config.toml
arch = "ecapa_tdnn"
model = "audio frame classifier"
dataset = "synthesized solo parts of chorales (CocoChorales)"
train_examples = 39062
gain_aug_db = 6
n_mels = 80
hop_length = 160
input = "log_mel"
spec_augment = true
win_length = 512
num_classes = 73
output_stride = 2
norm = "batchnorm"
hidden_act = "silu"
depths = [8]
kernel_size = 3
stem = "single"
widths = [320]
label_smoothing = 0.05
init = "lecun_normal"
optimizer = "soap"
beta2 = 0.95
learning_rate = 0.002
beta1 = 0.9
shampoo_beta = 0.95
eps = 1e-08
precondition_frequency = 20
max_precond_dim = 1024
merge_dims = true
one_sided = false
adamw_lr_other_params = 0.001
max_grad_norm = 5.0
max_steps = 10400
batch_size = 128
epochs = 34.1
lr_schedule = "cosine_restarts"
final_lr_fraction = 0.1
warmup_steps = 520
weight_decay = 0.2
adamw_weight_decay_other_params = 0.05
Rows from block 2, named by matrix and row number. Each number is 500 + 25 x the weight over its row's rms, rounded and kept within 0 to 999. All counts start at 0. Numbers have three digits each. After the name is the row's rms in percent of the matrix's.
# c30: last pointwise conv (model.blocks.2.c3.0.weight, 320x320x1), inputs 160-239
c30.68 100:518467514491500530493531496502499514504555538516515524463484499530491486452522509475537491464454528470505485516498507519486478490486511494498516477480503509524514506443485486527531499478507491520474514504501515522512547459453483495467498520
c30.69 104:499514471457494495471540500460505490526472479510544509536499523500458480519470525467482528461538487506490476493513505469526499468494502515533480530485527495528514486527511501526497488465501474511516500499487532488491513475451485489486516495
c30.70 100:488496516509504495489465494492477515489461496456477502483501499462529496487493487489489507492513485519418516503505495498509472508490501505503512496487481547485471474499494486492511457476467496468494523493486499499504486497470483508478477504
c30.71 108:522472503513481538507531512491499499450506464485560529511517517509544565493499482501480487460509510490499508475492522470527502518497513514515489499465505498486468492464511506515495477479472508497507552503509507487435507484524506478519479465
c30.72 098:515521515518532530497490457500484537483488494519473539500536491490496511498530518494457466491490495510480508522578493513502514519497502486485512489498484490490509563456516508477541467509535522502525472530501489500525513535500517482517536509
c30.73 112:507533521503491476508488514476538521500515486478490517481530499486509516488439470513468492478513499512466512471525488497475475531502478489560509493494454495546527488500504535494490513499484517520518520473518486493476453486496467510496479483
c30.74 115:439519487490519511477491519515540490526508507479499522489510481474489505523520501470510494496505488525494501504528479487523478525495490479495491512491518479490509502519502512524516515501510478507493495501503477503497501519495503525530499520
c30.75 096:474556488530508501501507496508492522562526501456466481469470476459446470518480539505502471517488470497496487540502480448508488521504476498506495487479487526523469506540496535527501501480503537532476487519506538501501478491501502536488490500
c30.76 093:506488492509485489511486520470522482537539527507516518545516497497481500497488515490517494524511493481504502493491489485472507522481522475537491485517489493485491550486526537470506529520461497493515494504521505507502503523503503491485444528
c30.77 104:474495516529563479494502511492510531540518511524497512531468473528488491513504522466517481476506524449493487478543517483490505494504507514496537519485498528500538482510549485501527484486496509463469519485507513537488472578467507558526485541
c30.78 103:473512472521480514585477459472496482530495500540468507508495524494484472531516521524480526527473548455554443515527493512539494500508530493510525533513460496489518524504505514506511521498493477482531480510510501478498512516511507504479529481
c30.79 095:518498477459526516509546489549540535554515513475502483458521497552492524522495510492501483506466463507516542501503515544490488537438499521503498520544485524505480516506478508483512527518540480511507522488498496489525516519513508509457512509
c30.80 093:476513517499532525459520504462499546506499530532474505505501481508474458474520506518505543486502558478474522523549485507515491525510455518523511482527471527506510453471519478478526486521503495518471506478445491524470530479513550553497487504
c30.81 093:497528515487514552527462502497517513513486491513508500476464537545473501492533552496468474477470502515521490517478494498500496508496531506537504532524551479520497501481497521457502525520544491488521564496489478534488493477473479487515495507
c30.82 102:536516508498474471512465471529517477527523479483511477536520546498506491495511513484497475488465524509504511475453505521466482472536499511489513473493506489465478519490477496482522542549490510520493497526502499485505502510498527475530492456
c30.83 107:500491515498497529487498496468512518509514530505471482517485499524506496519443517484480519517505504522505503495481495490477487477511475500484490482522466491515503486493487467489512495471517522527480462551502504499492508514503549516518502516
c30.84 095:477507492497500480492480492470518489508468515494478467491486479491513476489494493555491496491488498485505474496481480493463494523490530478519500488489494486496533480459506480498499448488518533487491514508461479513474554484514525473498525499
c30.85 107:494527514492477484521479497504507507497513517524465501471492544524503499549512533444457508529509493507527497509436486498503464499506500529527529475518531481504551495455507452479508451488495497469496459513509517494485501469487491655475513532
c30.86 104:481487514495482502483502489466500521473520514475491470477497481491477474489501511535528511487499495510481481514510521486469498467460492485515521472503512491455502495516494494449495500522485505524467479471476517526506536505501511459479474493
c30.87 110:512508508495482494528487494511488517507464526507494484520463499479523474476497492484527548502509484498499493507489485494533533505449502510465520520502531502494470467494546492545511470500523502511460485486511488464487498512468506518468504482
c30.88 097:480492514503518509519489485489502506501506481531523498498477500516494485491517506503477495500486501517469471495476507536507471479450510524508492515481514497487465476507488494520526490493496500493522503493531530542492513511484547533565488520
c30.89 107:468493504474521502502486515546473491477499548538488498471525490563476516464481521498510458497502495517511486511529498519496494488505522495502489481468499465525587462512497502477494504501465514480510486472479486532517492499505528510449494501
c30.90 098:488506470501492505456511525521539492524497524506483507494460473462512528504474507472508517502499511476502490543523467516509514492471493523512548566516499497501513519464517503513512518512474463465487468471486471464470499496492512507522477514
c30.91 113:500483514513518485510516490454534549462511491487469478486497513509502469466514522504536501483507460535498493516493529500440478508493461514534516448509501524519509519495461507494484479523523473502476504492498483486517458502525506489475533493
c30.92 102:452509494526512488527549471490505482491452501544489513496525495541523467495506523514462519537542531493527480489496524539533490498486505512494514494506436486509517492493488517504490512512524483469475565537473497500480522480454494479537508485
c30.93 087:478510491512493471498480494535456518503520475468474506500488514472501503488520511498547495539505514515481479493519532496509479494530476521529530486458506498487487528525533488523511498547485551535497536518494540511500516504473506468493551510
c30.94 100:485488506544475493482496528471527520498480496483503496555503538557500478516475505503495517465478491524526497496491498491518496473504514541499518490499477499513510513492514504476484508486493519509504510459515483505499525485502504503461529514
c30.95 101:520526507479502520502464511492503466516500535515521537520497497496491501501537512509525523506481500504504492527515494467510471479540483491529524463512515481504525462501542543491484466504513515482546502460524480517461479501488465481513494493
c30.96 097:505487471517474562541526503458467488535469513511493536518521489501519508525491506525481493508482514507527502516502524501519534500485483496534489470499513498526512513507483498524510498458554476488542518491524520457502525494470470506493542470
c30.97 089:493517491462515504476490479467488514460503503474493497504524507484472503510490499478499457527500500453480503482515447471489515503505511462497481513482502497475465509501520525491511476495463492484536480472532468477506480538505489476544501537
c30.98 097:463529509509561529502518462490499520503506509463494466483493499490522506500499447498462481490488513515492521512537517491486508497543507535489507495511461492502496473482504507476503519512508494542481501543528483491511495511477513467504480501
c30.99 099:519459496494497487552521552515503484500471495528496453509507512494484494491502532474494500491503498514521514520509501480494493520491488500504475446493485484473487491526482537511538509497530531542481503563494499485495466495496460522488498488
c30.100 114:496545474494516502497499499510486501544499509554526508513515509499504493529496474484498510501515482513484515490503509502475478510530511546501498550506518485498526504488484477512493480512493470456506540505483457505483511480481502491479519489
c30.101 105:484460522510508488527493492495504513533474456489480495485500462525489465493511522529526490474500469530523482461446490517462485467478494495496460485503463482511464480483493472473497502512516495511499542517497508486463503517492459479506486495
c30.102 103:470487504505497498495504514493513489495482486525480506484495508443493483525503552489494446487505500490501502527497529514461519530502483509533490448481551494504509547519509488512498511553485512487499509517517481493497477488504474598491512567
c30.103 115:468491503480517479511463525497496517463495482460493478496508515473483481544503510520490481499438537527466524530531554489504456502497502503575506532576496509491516492529475525480473495479480521497467465477476473480529490486560470508485482513
c30.104 099:518473510489510482536468545530496465509486497484519500448499513473505484485517483501520480506500476526557498529495502491501470503525493533477508489472517515505486521525535476481509505532509495500522484503485447465478477498465493522492527472
c30.105 108:514451488489486518467467491530467502500494505487474485466481547512505462473492492487530458436520534506494479496508493489502519497447505488528509508493468526474499523459503504518502501509504495494505506489479503480471484500550503490545480534
c30.106 102:487516513471486515492495527467494500513510542528458498525468474495492507504528497508495471503498502543492516505531496502495508505515529487523497554474525497497491498498480509440507487504496501492504512524557484497522506517484476494466486509
c30.107 094:525488558516518509513483491490518497495521516465476545482462501486552503467503494484505493504463493495443511508507476520489478517480510518510544518518516505485527483502493436514486504507445520487534521505567507542459503467525525508489489507
c30.108 095:492477521493517485463467514514525492488513480510504520487474470499533508496492477488512468507518488498557489489475477513469544508479510498527539525465497479484485502524528542508548521553501460520520500507518474491478523527448449513483532461
c30.109 095:516492537486495480437517520495476524503466492484499510512482512518460475505475510535501455495501513530457479507520550463509470495475505526527510470522509505468495516510491536500500509496464478511445522538484479491520459458515458474496517490
c30.110 095:479525501509504509491483502521490491483514473529500496471485512478502536500465496517538510535531485505514514519508522506507500478542488524519506528521452490489504501501511541499505464488506514494443471490496526497513498522504491500497474537
c30.111 106:492492480497499494522491479494489475525494542511480488490482554505512516498482511524519489477511493451496500495507547470500532493471512523483496517478515525485501488499490504489482493529501500517500493496508513498500461512480483481501531513
c30.112 096:520508492498482480503489497501509497487454496488494456522508487480472459507510487490511503529460491493460495548497494462491483507539483506431476503468524490510492450513496500478476495524527509522510516482518459521523531511452488546539520514
c30.113 099:489482509465497497525511548549497468506477511466527467529495520546475519518484528508493492522480522501517496506487536477464501500527532513520502491509484542497492514514453507484466498505514511485488490538482489518515538523470487508490522481
c30.114 088:540497496511551538512468510516499544480505484488480489479496535510530503556467502479433518495522471510519567518545494509499500473471524477488513485483482465540494515527518488522536527472535466482461538504518516505489491577492509523497478497
c30.115 105:564506501479494524523516550478504537493509494497466511490511489486466552508517485538507506498471496493522499493519485474525508490522490493496510458495478503516524486537502474478494465503521539491467494472505496488485482489488515519502496494
c30.116 090:531513513480495512533483509497518479480479568511493484470508464530507498485487507497484487500510464475477480529485499498496483508525533497478484506509518486497489513471505497475491461509512496500496508524475505508503489488485456486482499502
c30.117 089:463488494526505473532492471534484466473512539509492497465474486529562506482512488449493477480531535472494476502494488497506512499489527536488497501482472508476492501514491500478530520491488521456452507533516518554483503501517523487509510474
c30.118 091:491506492541490518520426481489480505489531480491528501503506509511487525510503516518500480529502495465525499548494474464500479478443502494507510534482542475527469485475464519497522503480478492492523480480466489484494487494488486495491498487
c30.119 100:501515504497492483493488514485503517497491504490477464459501511452535539519512514510495457495481564505504475505493518431507510516495485520559506513499479500506471465504515530468492477534467490530517525497473470532484483492474490532493484468
c30.120 095:522494524485487492517527496477503522526506520503514500499513502516472462486516525506509491529512521479495458471493479479508492492481541489503478501527509490549524521495482466496516489498492497535498473532481502539507539504506481476515524505
c30.121 092:506503496503489541491494479473471508497498485496492486505499520490486493508503489499500498534506557483474516522503502468511479516468476476496524542539492507523522483537484541490475508511548472530517505519473495482503453521456505524444531505
c30.122 108:495563521460499513487505482520558496475468476516493531495486460475493530531491493546463501484513490474448510530507495532498522518491523500455503513500479535500543477473517546501511482489490506484509475533534502480498468529495519524484490507
c30.123 107:493487491534507509467485458474492512520488499496491477527520490493501503518504494534505476512556508509523477490530551479480471464491474509513486498497458523448493501490500530484489508518462492537469488509509506485513529457502466500527482501
c30.124 100:482521473529514556533516514491525536550479443491520486532491514477514538518519546464444494481507508494501528505485506465467492453543473485558491488477480526500508483502492546535506494499482504506474554517494512504461524507509500477453499493
c30.125 085:515487515510450542489469488493464501513532543538509506486522467480507483497516537484496532548475524499538484518539507487480533501485494501514465490516495503499525485512480564456501487497487485497515432503500523510485489480521508521494469508
c30.126 090:489507497520478487535491503511502444521548498454466516514504533468514509535563495500528489505542485450489494547491522458500538458519535494506468474495426462480485483511499497530461479486496508535480551529493485513523491510458539520466525496
c30.127 097:543546509500511545461458545526543528507478519498528460481514489518530549501486488508517517494482467509467547542510518467461486533474516502496520526484467467537577515492547494491512492510524517494468508509474513513487503528507513485504534448
c30.128 095:491515482494544476508508510496472519514504492492501507511530510505491499524485532495494497507501525470493540444523519481519523471539511508503502542501498463483510510527528493562540474487484522485479499534493504504500486527500503470531502519
c30.129 099:537549492490497493502490481437484498484463510513479499477546496499543477486545534517483500499509483494465511491490545519517472483516480517498495520457477485497484477495495464503505549472494462464518513481485491501492499549518500495506519515
c30.130 113:480554533499499474501516506580499484485489484512504523490490510468494513518509542453512489498477462496506497526511484498502510522539519513520512521500497510529491497532497487504495488514516512475531518469506528486506483488509508505550467497
c30.131 107:487528469489499468505490498465495502454497508459512473504487519517507485495473484517488472469502495519516505503491491475482458498534471519516517516521509508488510493537486527465500468521545514490493500497490474472499506497471514495536485453
c30.132 099:496518505492470504501488523510491494502491458488513498486500483495476517487496533520494521538537516489524510473526489503495514491502496538505523496518492477536477480472503503534523512515476525495512515505512543545526518531537502495555513488
c30.133 109:485488514484480509511463473468508500500597502417520484487467504511487514493507524493501531494475530500515485487495461507505518484446502493534513513530477489465439526496530519494500503496513491483493480534470486487494474523498522510511483498
c30.134 102:526480493520494545484517510489516516482488473542458490494476524474517490465495501478461483482477499496434507486516514528532517505500496490500491451497453516517499536513487480517491490493480494493494489512470508479504483481481484499553514523
c30.135 097:499499543510507490506492493481525518474487459502517507511468489477516535480460508498497492496525524484501477497499538482519488513496500497519543504501502480480530439444513524501493499461487485518535475489489486474502493467496487468503452517
c30.136 102:486468532518510527540485479509523486470475523501532501493502485482536511531512474486460499488491490508515491506501529487489527524520498508487515506535502525484522502521467491481514513491511459535487472522495498483511501502486515515509510515
c30.137 106:471512529524514515498468486495509502485508523494519473516496485520514498536483505515495505476476504492509489497487510540493496518527502482475530496533456475507452481446481531504489496569495495536485484487513502508536486483515522501484508507
c30.138 104:499538532496491507487512537496501501523519545496533539497531483518554503475507499500533490499466485516530490507503478478496515513490481511505491491519491466499528503501472475480489477538508539554456498456511534482504568440483535502522522498
c30.139 103:488499496477489490498503512467484488449505512493478483458480515499491479506502450494548469494499506507501513509512487473471525474527508494511490480486469506493501508490487465488507460505489506520481517498474563471464517489518492545477478507
c30.140 110:487511469496504513496472532515522494492509507474498488539510525493499498506481516481498500510507504489479521481472521521474471505499488512555496554523522476512486502505465501582497498509467515509500518487505487480511507511506475485522469525
c30.141 097:520468512534493484498478500517474484487519511503518503496521539486466496505473468533492469524461496526519487509471546452525485475471506486535498488453515494476461496478504483502486526527469500529521491495481488497545475503536489491497539513
c30.142 101:485498523481494552513510493469478543574528499500490442488477499555507471487491506496477547519506470480472516475526466488506552518513458517461513504495494506489510520500464492509496550481518500509502510499494516544491513554491493533515507527
c30.143 104:547460507518502522533501489483471497495452504507535521500499508519562527525463499503486494496525518497546471507505556505500503466462497471522461494468522478474497490490518538507476541553518438517514531499502525496484462508483506520519503516
c30.144 094:511493532478514495462516513512500508502534448489456454509543510476457468520476499489532526487490484527490480452487496474476498487503463486520528504491485468503555478505511458456471508466516448501517483502463538476470479472510490520501508490
c30.145 093:511479477530482510474490504481537495512485542542503498509478494501509537496492469551489498480482500522508506490525471468513528520528560519516487502506495479508509462505521478484462482507514490500511497535523479475460473478496494477520458547
c30.146 099:504485504489477488512506527476501496486495493503515498492493515506478537489502481501463490481482479523520550464495509520497530501498477525450483497518518458497532471490495527486505485475485493465473516529511457505477506493468475524535492491
c30.147 103:511497529531487518489484507495492481438471546510523516562491517533490468456513504480539568523460507485526493560503520524500459471534481475460512489475511497460502479505493505523504522527491485477536491507485466495471482519495463495476471500
c30.148 094:503455491504523556502520514508534469517489506499525474497531514512492486532480499514569514535518528520465541500533514525505547506478512539524502468481502496509514534487543547519499471495460525487507514504464506521513544467472541530482494525
c30.149 098:486494507507488513485509480491519506501524495500456500461460521527482534479512517473464506528517540495494494538479538470525482535521540535513491458519468515511449531469539499486485543477524427494521512493509496520485470528484516488500465500
c30.150 096:505486505481539478490492485492520502488523479481507531479497483513491467492499463491495525507486522476516522522462472494508471481529513518541501532517482479512531506523484514483503511491506494486450535495497513484522458497514516504505528490
c30.151 103:512508476495556511527490527477514532465508447530490478498508506476501480493531528506507451480502504475457524504569462511493486479499494472473499497477483489526506483465491470524533514534491525471495552516488520490465498508478516484478500513
c30.152 101:494536500514496515529476508479485475524509524484538475480524523538520514539494497503487476487468463504524495465501511540467484482543509490532532466475469480495505490500475520506491492492524503529502529506552537510524486503486508483455497479
c30.153 102:505479498513527483503526487540467514471461489480478502531499482499486504492497517498511504441552493522496499563517526536511491507453467530491517484526519476503502495468492484492542500526482485498539506462482461455515531482576498521508481504
c30.154 089:521484511481512509513483480499488543455479538513550474472489526533487515503490511491458505457503517525526527512478500514493508495526536499461527498494535510526506507492469498499502493493516489494489534518514479499489526505544480560478504511
c30.155 097:501539498534485487527479492534516480446475564512512461443491515472508521534477550493520527481508483539474512550528521465475474500485536507504552540476477486503487465520487526480494496519500525500483474531499529506483484512536498517500513472
c30.156 095:488543459480500490544470518455480525483494479481479472475488488510531481506504498494454456511519503472511488503469501488474519482476481542513520480516476489491496492493495470514492456488522466527476499492539483492487548494452512523519483493
c30.157 106:477502497456518503506458498568492481474551543476520483491496505494483455506527492505537498506498498495522484485544500453512498500474495522488502513514507519488500524460543506490515497483512505518499501521514465502511478534476511525492470561
c30.158 101:531515518510514551486523525485508498526520520500493462442499502473498515482496512465520471484469486516494520497497493521510508488440498511542545453508498506532493572505505522504538508504517528508487484489523524502508521513475517520495514446
c30.159 101:501490487488504524485513496480481495488463510486511495504496475493516497496492488503528499462483510512534474449527512460496513516499470501520516517475511510531527491500544471484508472464501469511522515473515526526522518497524483511472530496
c30.160 091:546499492517481458463474499500494523502452560489482489519532469494474500530483495511510498493455506482479499533505477486489484505507488497463503525463484534529530499510554522504494505466506545482467459500477490479470521541493498538517475490
c30.161 107:531521472504511525517480493523539518498548498480499470473516523491489499459485528487518451505491486461479492530478462475530518502498483495549444525514513523473477487486507506513511528476486477508498515471498493515483506475491507490501479489
c30.162 089:526482526509495517533479478467525467589491495494464490489506520541487488455503461517494516489477497485549501487448476457471540478470539500495498499567471536480485514512525504493509530474510540522504481506503494503525497493515502490492495512
c30.163 107:495489495536499495474559474490515512490502517515497503534520505531524494527475502479507499494501481501487536522470546522475497497490508526484542499513512498491463492508491496480507511485486514490505497550504505487489512496515515508514523483
c30.164 098:505482485513580519509511486482534512542530451508482549529486505499481504491489485497524510483513487485451543513552459537505492491467481488517489483467550506470507491523495481479493490499560504498492496517496482499474508521488492543499510521
c30.165 102:457497475515486481491494509518497494556515467524472477503485506515473486525490520489492505503470492512485501493519508485517539503490469511465457495524535489517494475527498480526487493496505525480486521518497432472505483492501467481536495482
c30.166 104:484519490495493509498475486490470494491502496473521502483476500499477502504474549498489479497491522485510475491507497544456510507586521555504483489519498476507513467518511544546488535500487528522488495478527547494488511490526496486504518512
c30.167 104:474492520537524508486536473542520559501488489508497501526521531511496498502505480487495506494505526471501515500546503515512512483499445485491471510529510541497478516520487505498488514497523495535520511488495475483518505501494488477471507479
c30.168 105:482483494472491525472500514546442495485522496514484482519506520493498504466498509513546526552513462517492487511515517535454488502521502500483491509502493524510533532473474498509452465507518528458551461524491508480505519521491493483464527532
c30.169 101:474486508510483479483493500503491484478470493490455507482486497464505472489480508477534435496523515461470483480498504482485484520499505526523515489496511518492505502534476497553536475483461530492504474484465517503497539497477489466472513506
c30.170 101:514491496458505514500489484540479450483514527515458462490492501486506451490489525475490531498467525510509489526471506488502484483493429490498554542490467517505480477479502500456508498482500508464477519496510538464480518518474522468480517535
c30.171 102:497507489467510541532509511518530515503517522504495497515510489533507558509541484504500469493485521523498529474509491535496502513514474489516475540513502466502470520478499525501477479500555492505529463530507494544472509478525486489495515499
c30.172 092:494474518524546462481508477499529519475478482535540492517511509500499493503454500490503504484477529499499529482510521485525535478474486505493493505529532480538515541461492495521502481494487490508519517533502527494489509539458506569465470522
c30.173 095:501510510479497519504507515495515486506520509514482502529524501471559464502543463511516488535504502479531514485539483504461517500528495514518517493519513502503513490489520476472488478476442500518497460478505513473491498520527504462480502497
c30.174 094:480515533510498480487482522512486482490522480526488470524462521504491493518498529526479491522491498495490500516502491464474478486503482545514473533480514510493479509522456519509497456476494540457522476513506489489539453482515524516508479560
c30.175 096:483525511483574531526520528497489509487516478497507513453531510527504513496497514487508477500531505506472536483521511461475502540520483509517531515512476506487447490524481473513554483477483489505521502513520513496518500560546480442521500456
c30.176 099:520491514453535515502489519483521511485495509527534476504513503512538482490520508477535479491499493489499479473480492481467461488513513528503542478487524491518497488489512506519478522494487509483504492511517462539513520480468500507569501520
c30.177 101:499493517503490483493474497487545517477503505470555493495512483520469529500464495474501470507530501501478527515491494466498464485526520511533471498505537492465499507553464552520490513473487491463491520489480454496494502516445487520450477461
c30.178 091:497538518503510485500495472477519495504529506511498469511553528548493512535511482515474467522492508527537521511503487463501520492545488529534535462509457468508491492479477499482502555494498538521507507486471529484525543468531486494458504528
c30.179 094:504513496497551509549502523508514477475490516502493478512502530547482490515475533516486507507503538510496482502495497526487493510509469550506534482495486494495523518498458499509498494476517479473514487491509522503486545549529522517473523491
c30.180 095:544482510462490499464487516484487520481478487490495497549507499510502490466485543507497531510491519509502499495470508460492470522529494526514507554527513503503524485549536538504493494508501490493490522507503494488468541521471509507502494459
c30.181 098:501464511526484534494514498497484485526506498496502486513494515533509528481478516543500534519485496505473475498511506491492471480495502535482505510515487500499490471493518536492523525497509527512502549503481519551511519496508524507548490502
c30.182 099:487473502468487501505514484499483539474512465464529459528490508558523504487509514502517514499476482486494505504453518517515518508519489513493481492520529492480484521476536525499466569520543489490516475457481495505524494484493482467542492485
c30.183 108:484482473500534544522499490514524512511508500489487518520501521479502491518506547500471507515510509535484469514526521535497495493472455524528512497506493503528513498502505534489526536485497528512511512530496537460519527492526520519475481509
c30.184 092:506497530507503457502493520513515476441474506510498472534485492506479509482481524505463480496478515488487501490469473493508475500533494535516504482515425520480476514529472510505481485523486476511502492468525503463499540512466494522523494467
c30.185 099:492528472516508449490508528485492476466535487468481480466519500515510478501486480515472476505489494503540533519493519537482490554485502528542496527547478501474493487533491515491489485473485504483498522511483506490471523475508487505514505501
c30.186 097:506483510481466514516554516486494486590476485501501538510481534533501506508500554490468541495499508487484498479513556496475526496542546475487497447485498492478482511515498489512498519523560495495500536555497512479486485512454512506507500508
c30.187 107:490502496513500531511571483511495519501449539520500547500510478517485489522456465501452487497486514494473481494513480500520513502476511518530477465499503524504525507496485492483535512494478508502457537513515490550490490535496493544501502533
c30.188 105:481509489478475485456486496461485496462493533465500526521519508506499504509529502497541519469471536496459501524507510535507525499451467478576536516503487499525515486514548490516485502511500486509529468498491568524546552518560497520495512496
c30.189 087:472533478481523536473493489486511507468498476484470475522501501442480519486506513498520518492508483565474526511536498511502485484457458476476529529472511490492479497522544506466484485496478538424486469515480473473518483513500511495494476493
c30.190 099:493534503486514529480518494498535504540488513540522517504507488498478494473542462490484501496502505514494525478502486545463475506496480469487444508498486489506545509476465508512552505531513457494510514503501483505479487502515479487493497486
c30.191 096:502508508501516508478566505507558499477489494485481536457531470505491501451532482514487507481525471492477521538454480541528490473558525495503487509556471519507486535539480551476483524496488499442522505501523479504521499491494515505533532477
c30.192 102:471498477485508502515500502512494450546565493470499460486502506501468486493504486490477485545509471484535503467488520526477484476466519543557509497506495450489476501517504491483533508495503455481501494468538524493489501462495519483542509512
c30.193 094:496493492471489507481488509513481481474538572484535539497474490505529510498490458504496509493473475487479467502495468504499460477467503506531500511489532496497469498477525539503435524535507514486515503478546530495520474511494502506521480487
c30.194 106:501496492508535498455518505539496520578463495531504501497524517507564521501472537490524511537538464491476518472499531540507520524459504548498519482493490492525483530484498494503537480525507481496508514488484521470482498470502486487531477474
c30.195 098:495501513473499466519476534491510470488513539491472524543513460531499510532499497488512515459519500468481514490517470499530478520484499493536475512451506512487467520513497497521488482508484488474507470467525538491485469481487506495464494489
c30.196 104:492490474480466499496484455506467490499515506470474504521485478475494484496503496535527482486539477508494488538523459511510509467492490504524533510475476500491492497486488479526497494503536477511505526499461550461518499474501514514529496529
c30.197 098:506533482499475498496509465507519520485499497507449510515495487485499475494481522501486500471557515507484507529500456499450513501505474482509491482497486491481501489499519494473518476510465485527488429516480505485470496506502575519475515512
c30.198 104:519481471496525500484472505500509521591488509503503531481499507508496513523507491474496455510506479550493504458486487513502513480490533512479461508504499502518503523490477468491502508534493486493518493523498501497508497461499469459496523525
c30.199 094:514494505532475498526490506542495518510565472527510517498476533485539491513524515513559498536494451551505515503485535507518502500492501481505499487514536493523505576483475485495504490476496503499484493489471490469490463509498514495477516498
c30.200 092:484491507516510479487489476506519490527502547481505532487552507510496461481513448523501501503503493480491523472495492507496497510525519503503514509510503510475502549532511479490475503515496517517472475548503543472508489482477498464536486467
c30.201 102:463497507482494470515497537530537468486486478502480515494504501528472444493513494479513521481528574469524504476526494520528488509489516454519497493492497471514532521525504469450486503533502479460475499473474503525475509500532513465535477528
c30.202 091:491455497487516506512445550470496508493580476485501487493488498498481471506507504499516476458486516516535479488501486545503494496521501485487463484482520490491506511499530503501534489502499504523502545521528487488483480527497496491496487500
c30.203 106:522504483501542519507493504501532520503530493462483509455536500515461502501504521502468495506473451507505507458508497486505533470546486524507501505493495521491512487465514492472490500523512473483474515493485457518497458507493503552494474521
c30.204 113:472502479491503521518513482514512519477487519494512525535471491520484472486498492519507471502541495497466530516452501522489501462515496498548488510507568520495537510521481506507474515530492522435538480502473474472506491485495493517481479476
c30.205 104:475514493488458509515481478501513510514490472500493520488533541486525499480512480520501476466486482520458474503502477492531465490515472553513469493474473518486470493526514499503492503520501523539535513479502456525519488486508524496508498494
c30.206 087:513481526497528469523499491508476488491502512504496512470470509531494520483489504512492480503464524518574497510468507491485528498492472526477508507500480489476474509479485488450521498484467517495522509524489479453488509464506514515496548504
c30.207 089:506491471469494519489501536487547513492486536476544540463503496490506528499518491519482459481526479465493476534512526497480480480522490464513443468494510481487523489496489505496493492463485516516488509501485483522503483467505502502484494491
c30.208 100:500492475495476517483494512471498461533513552472494503539493472514478429506489490497536511475498479518468545511479506513510495486516474490459505485455552518499501524508477497495486481515509513468510498514525467502490463484501521507467481490
c30.209 110:485512502516457518533458494514504476517548505542482534526496497498471457479501507505465524543545552502501495512445528517495469504505498491480474507476518487515576507502493498509460487453513505440504479531523491469495474539523504485469516504
c30.210 099:505480503504565453510495526507497480464521485481498512506517506500511487509495503514447516519506517481542529493555516496517510518523500489510549532532495516533518484530540512505491514508459511497476492528507477508530536553485535460504467485
c30.211 094:489496495487516492447510495503505536501484478496477482479544511502477463472510477504526486474480494493488496499485501505488528525473489544518508517466501454549506450491482479509529549508507489542559478507529472507461495566479503531492471514
c30.212 103:457490532503528501503500468520465511525476469495505533482450510517494484483504466475497527479501458456496494463520485505502499494531504477481493446492506482527492479507523478500511449494509531514507501527548510525476496529509483508516477523
c30.213 107:481500517514489493491509523510492482488572491466509502528524506532509458474520506530546476464491545489518518493513519536513480506510525501536493468470509490503536487528500454536464505461509519510451502467469542511520531512501493516525480538
c30.214 094:522525457481516490482526514473548521501525500450531525497498495497496483502498479512511490496494523529497484490481555490495510493555479501512554499532514514492502482505506490490533517491517511513532508496507497504495487534501537559497527508
c30.215 111:522493505502512488512514485538534530506509471499502499517532529510522502489497484500500447532504483518431525467494482478469502507468462498506525529525508511519493500534483484504489484484500486513519477479509491516498515490519497504513506503
c30.216 095:493529499502505491500542500520509533483494488516486497490477536504519517471520540546485459458514511499479499529522521502510504516491500526500498545472497513506515475495492457541504518484500505487483534483481465470505472502516489515497509496
c30.217 102:499515515450520495452472485469507507463510480531528513497485493479499480462525487535480511479498505516484503506492451493478485496516501533464495527499507508469494478483462497463504470504523528482507476479453497496508512477479506554506520512
c30.218 094:493489496479507503523481486472505532567506520552493492534545483504492522451534493488500479482479495515470491540560539457492529506505474503494502510519479538472474474484471476478527470466517502525497484525468494471472516588466466457499498482
c30.219 104:494505519490502562488509460478525572526543498509518459526493521512514480497501479537486499524477530526507479518482483466479466478521487496480512446514522520509529515492449478492494542463477524482527513507474512499491520485473573538465509492
c30.220 100:491504501518516520493504486481521510518498508517514521491513493518503490538524489488490510507540455514526534488491510560486499468529522490480477465485483466479507518517486480471502500516475498453487531502490500493491481504487492458506510482
c30.221 087:501548479519448438484513509453496506469519459486504545484500501488502478494516502483485473473495502523507491456532493493522473503504505517498517492501493497501492510466528508494468497497491507502516528498513471515502534444480478494488536506
c30.222 097:503509479486522516470506497473496506496496485510572565511502492516505523496493482477508466520499487506467513502495526508524513496483487502484504500488546479542510512495503502553511527488490532539479503502543520502518495512516494512496512461
c30.223 101:525501517471495492535498484486531454481479493464505529489483506512520497505494509490509525456531493526455493498466480476497466452505502497544476514504508527515497494521512474500515506478472513490525500502465525491521484520481464494492471522
c30.224 097:482525482514500511520514488531496502473464486528532486477477515497490509526526499528517514527460508496507525481535492479546492487481556461474505511516480517523483513530456516496502493499505494517489473521484488493575498505494485485518498520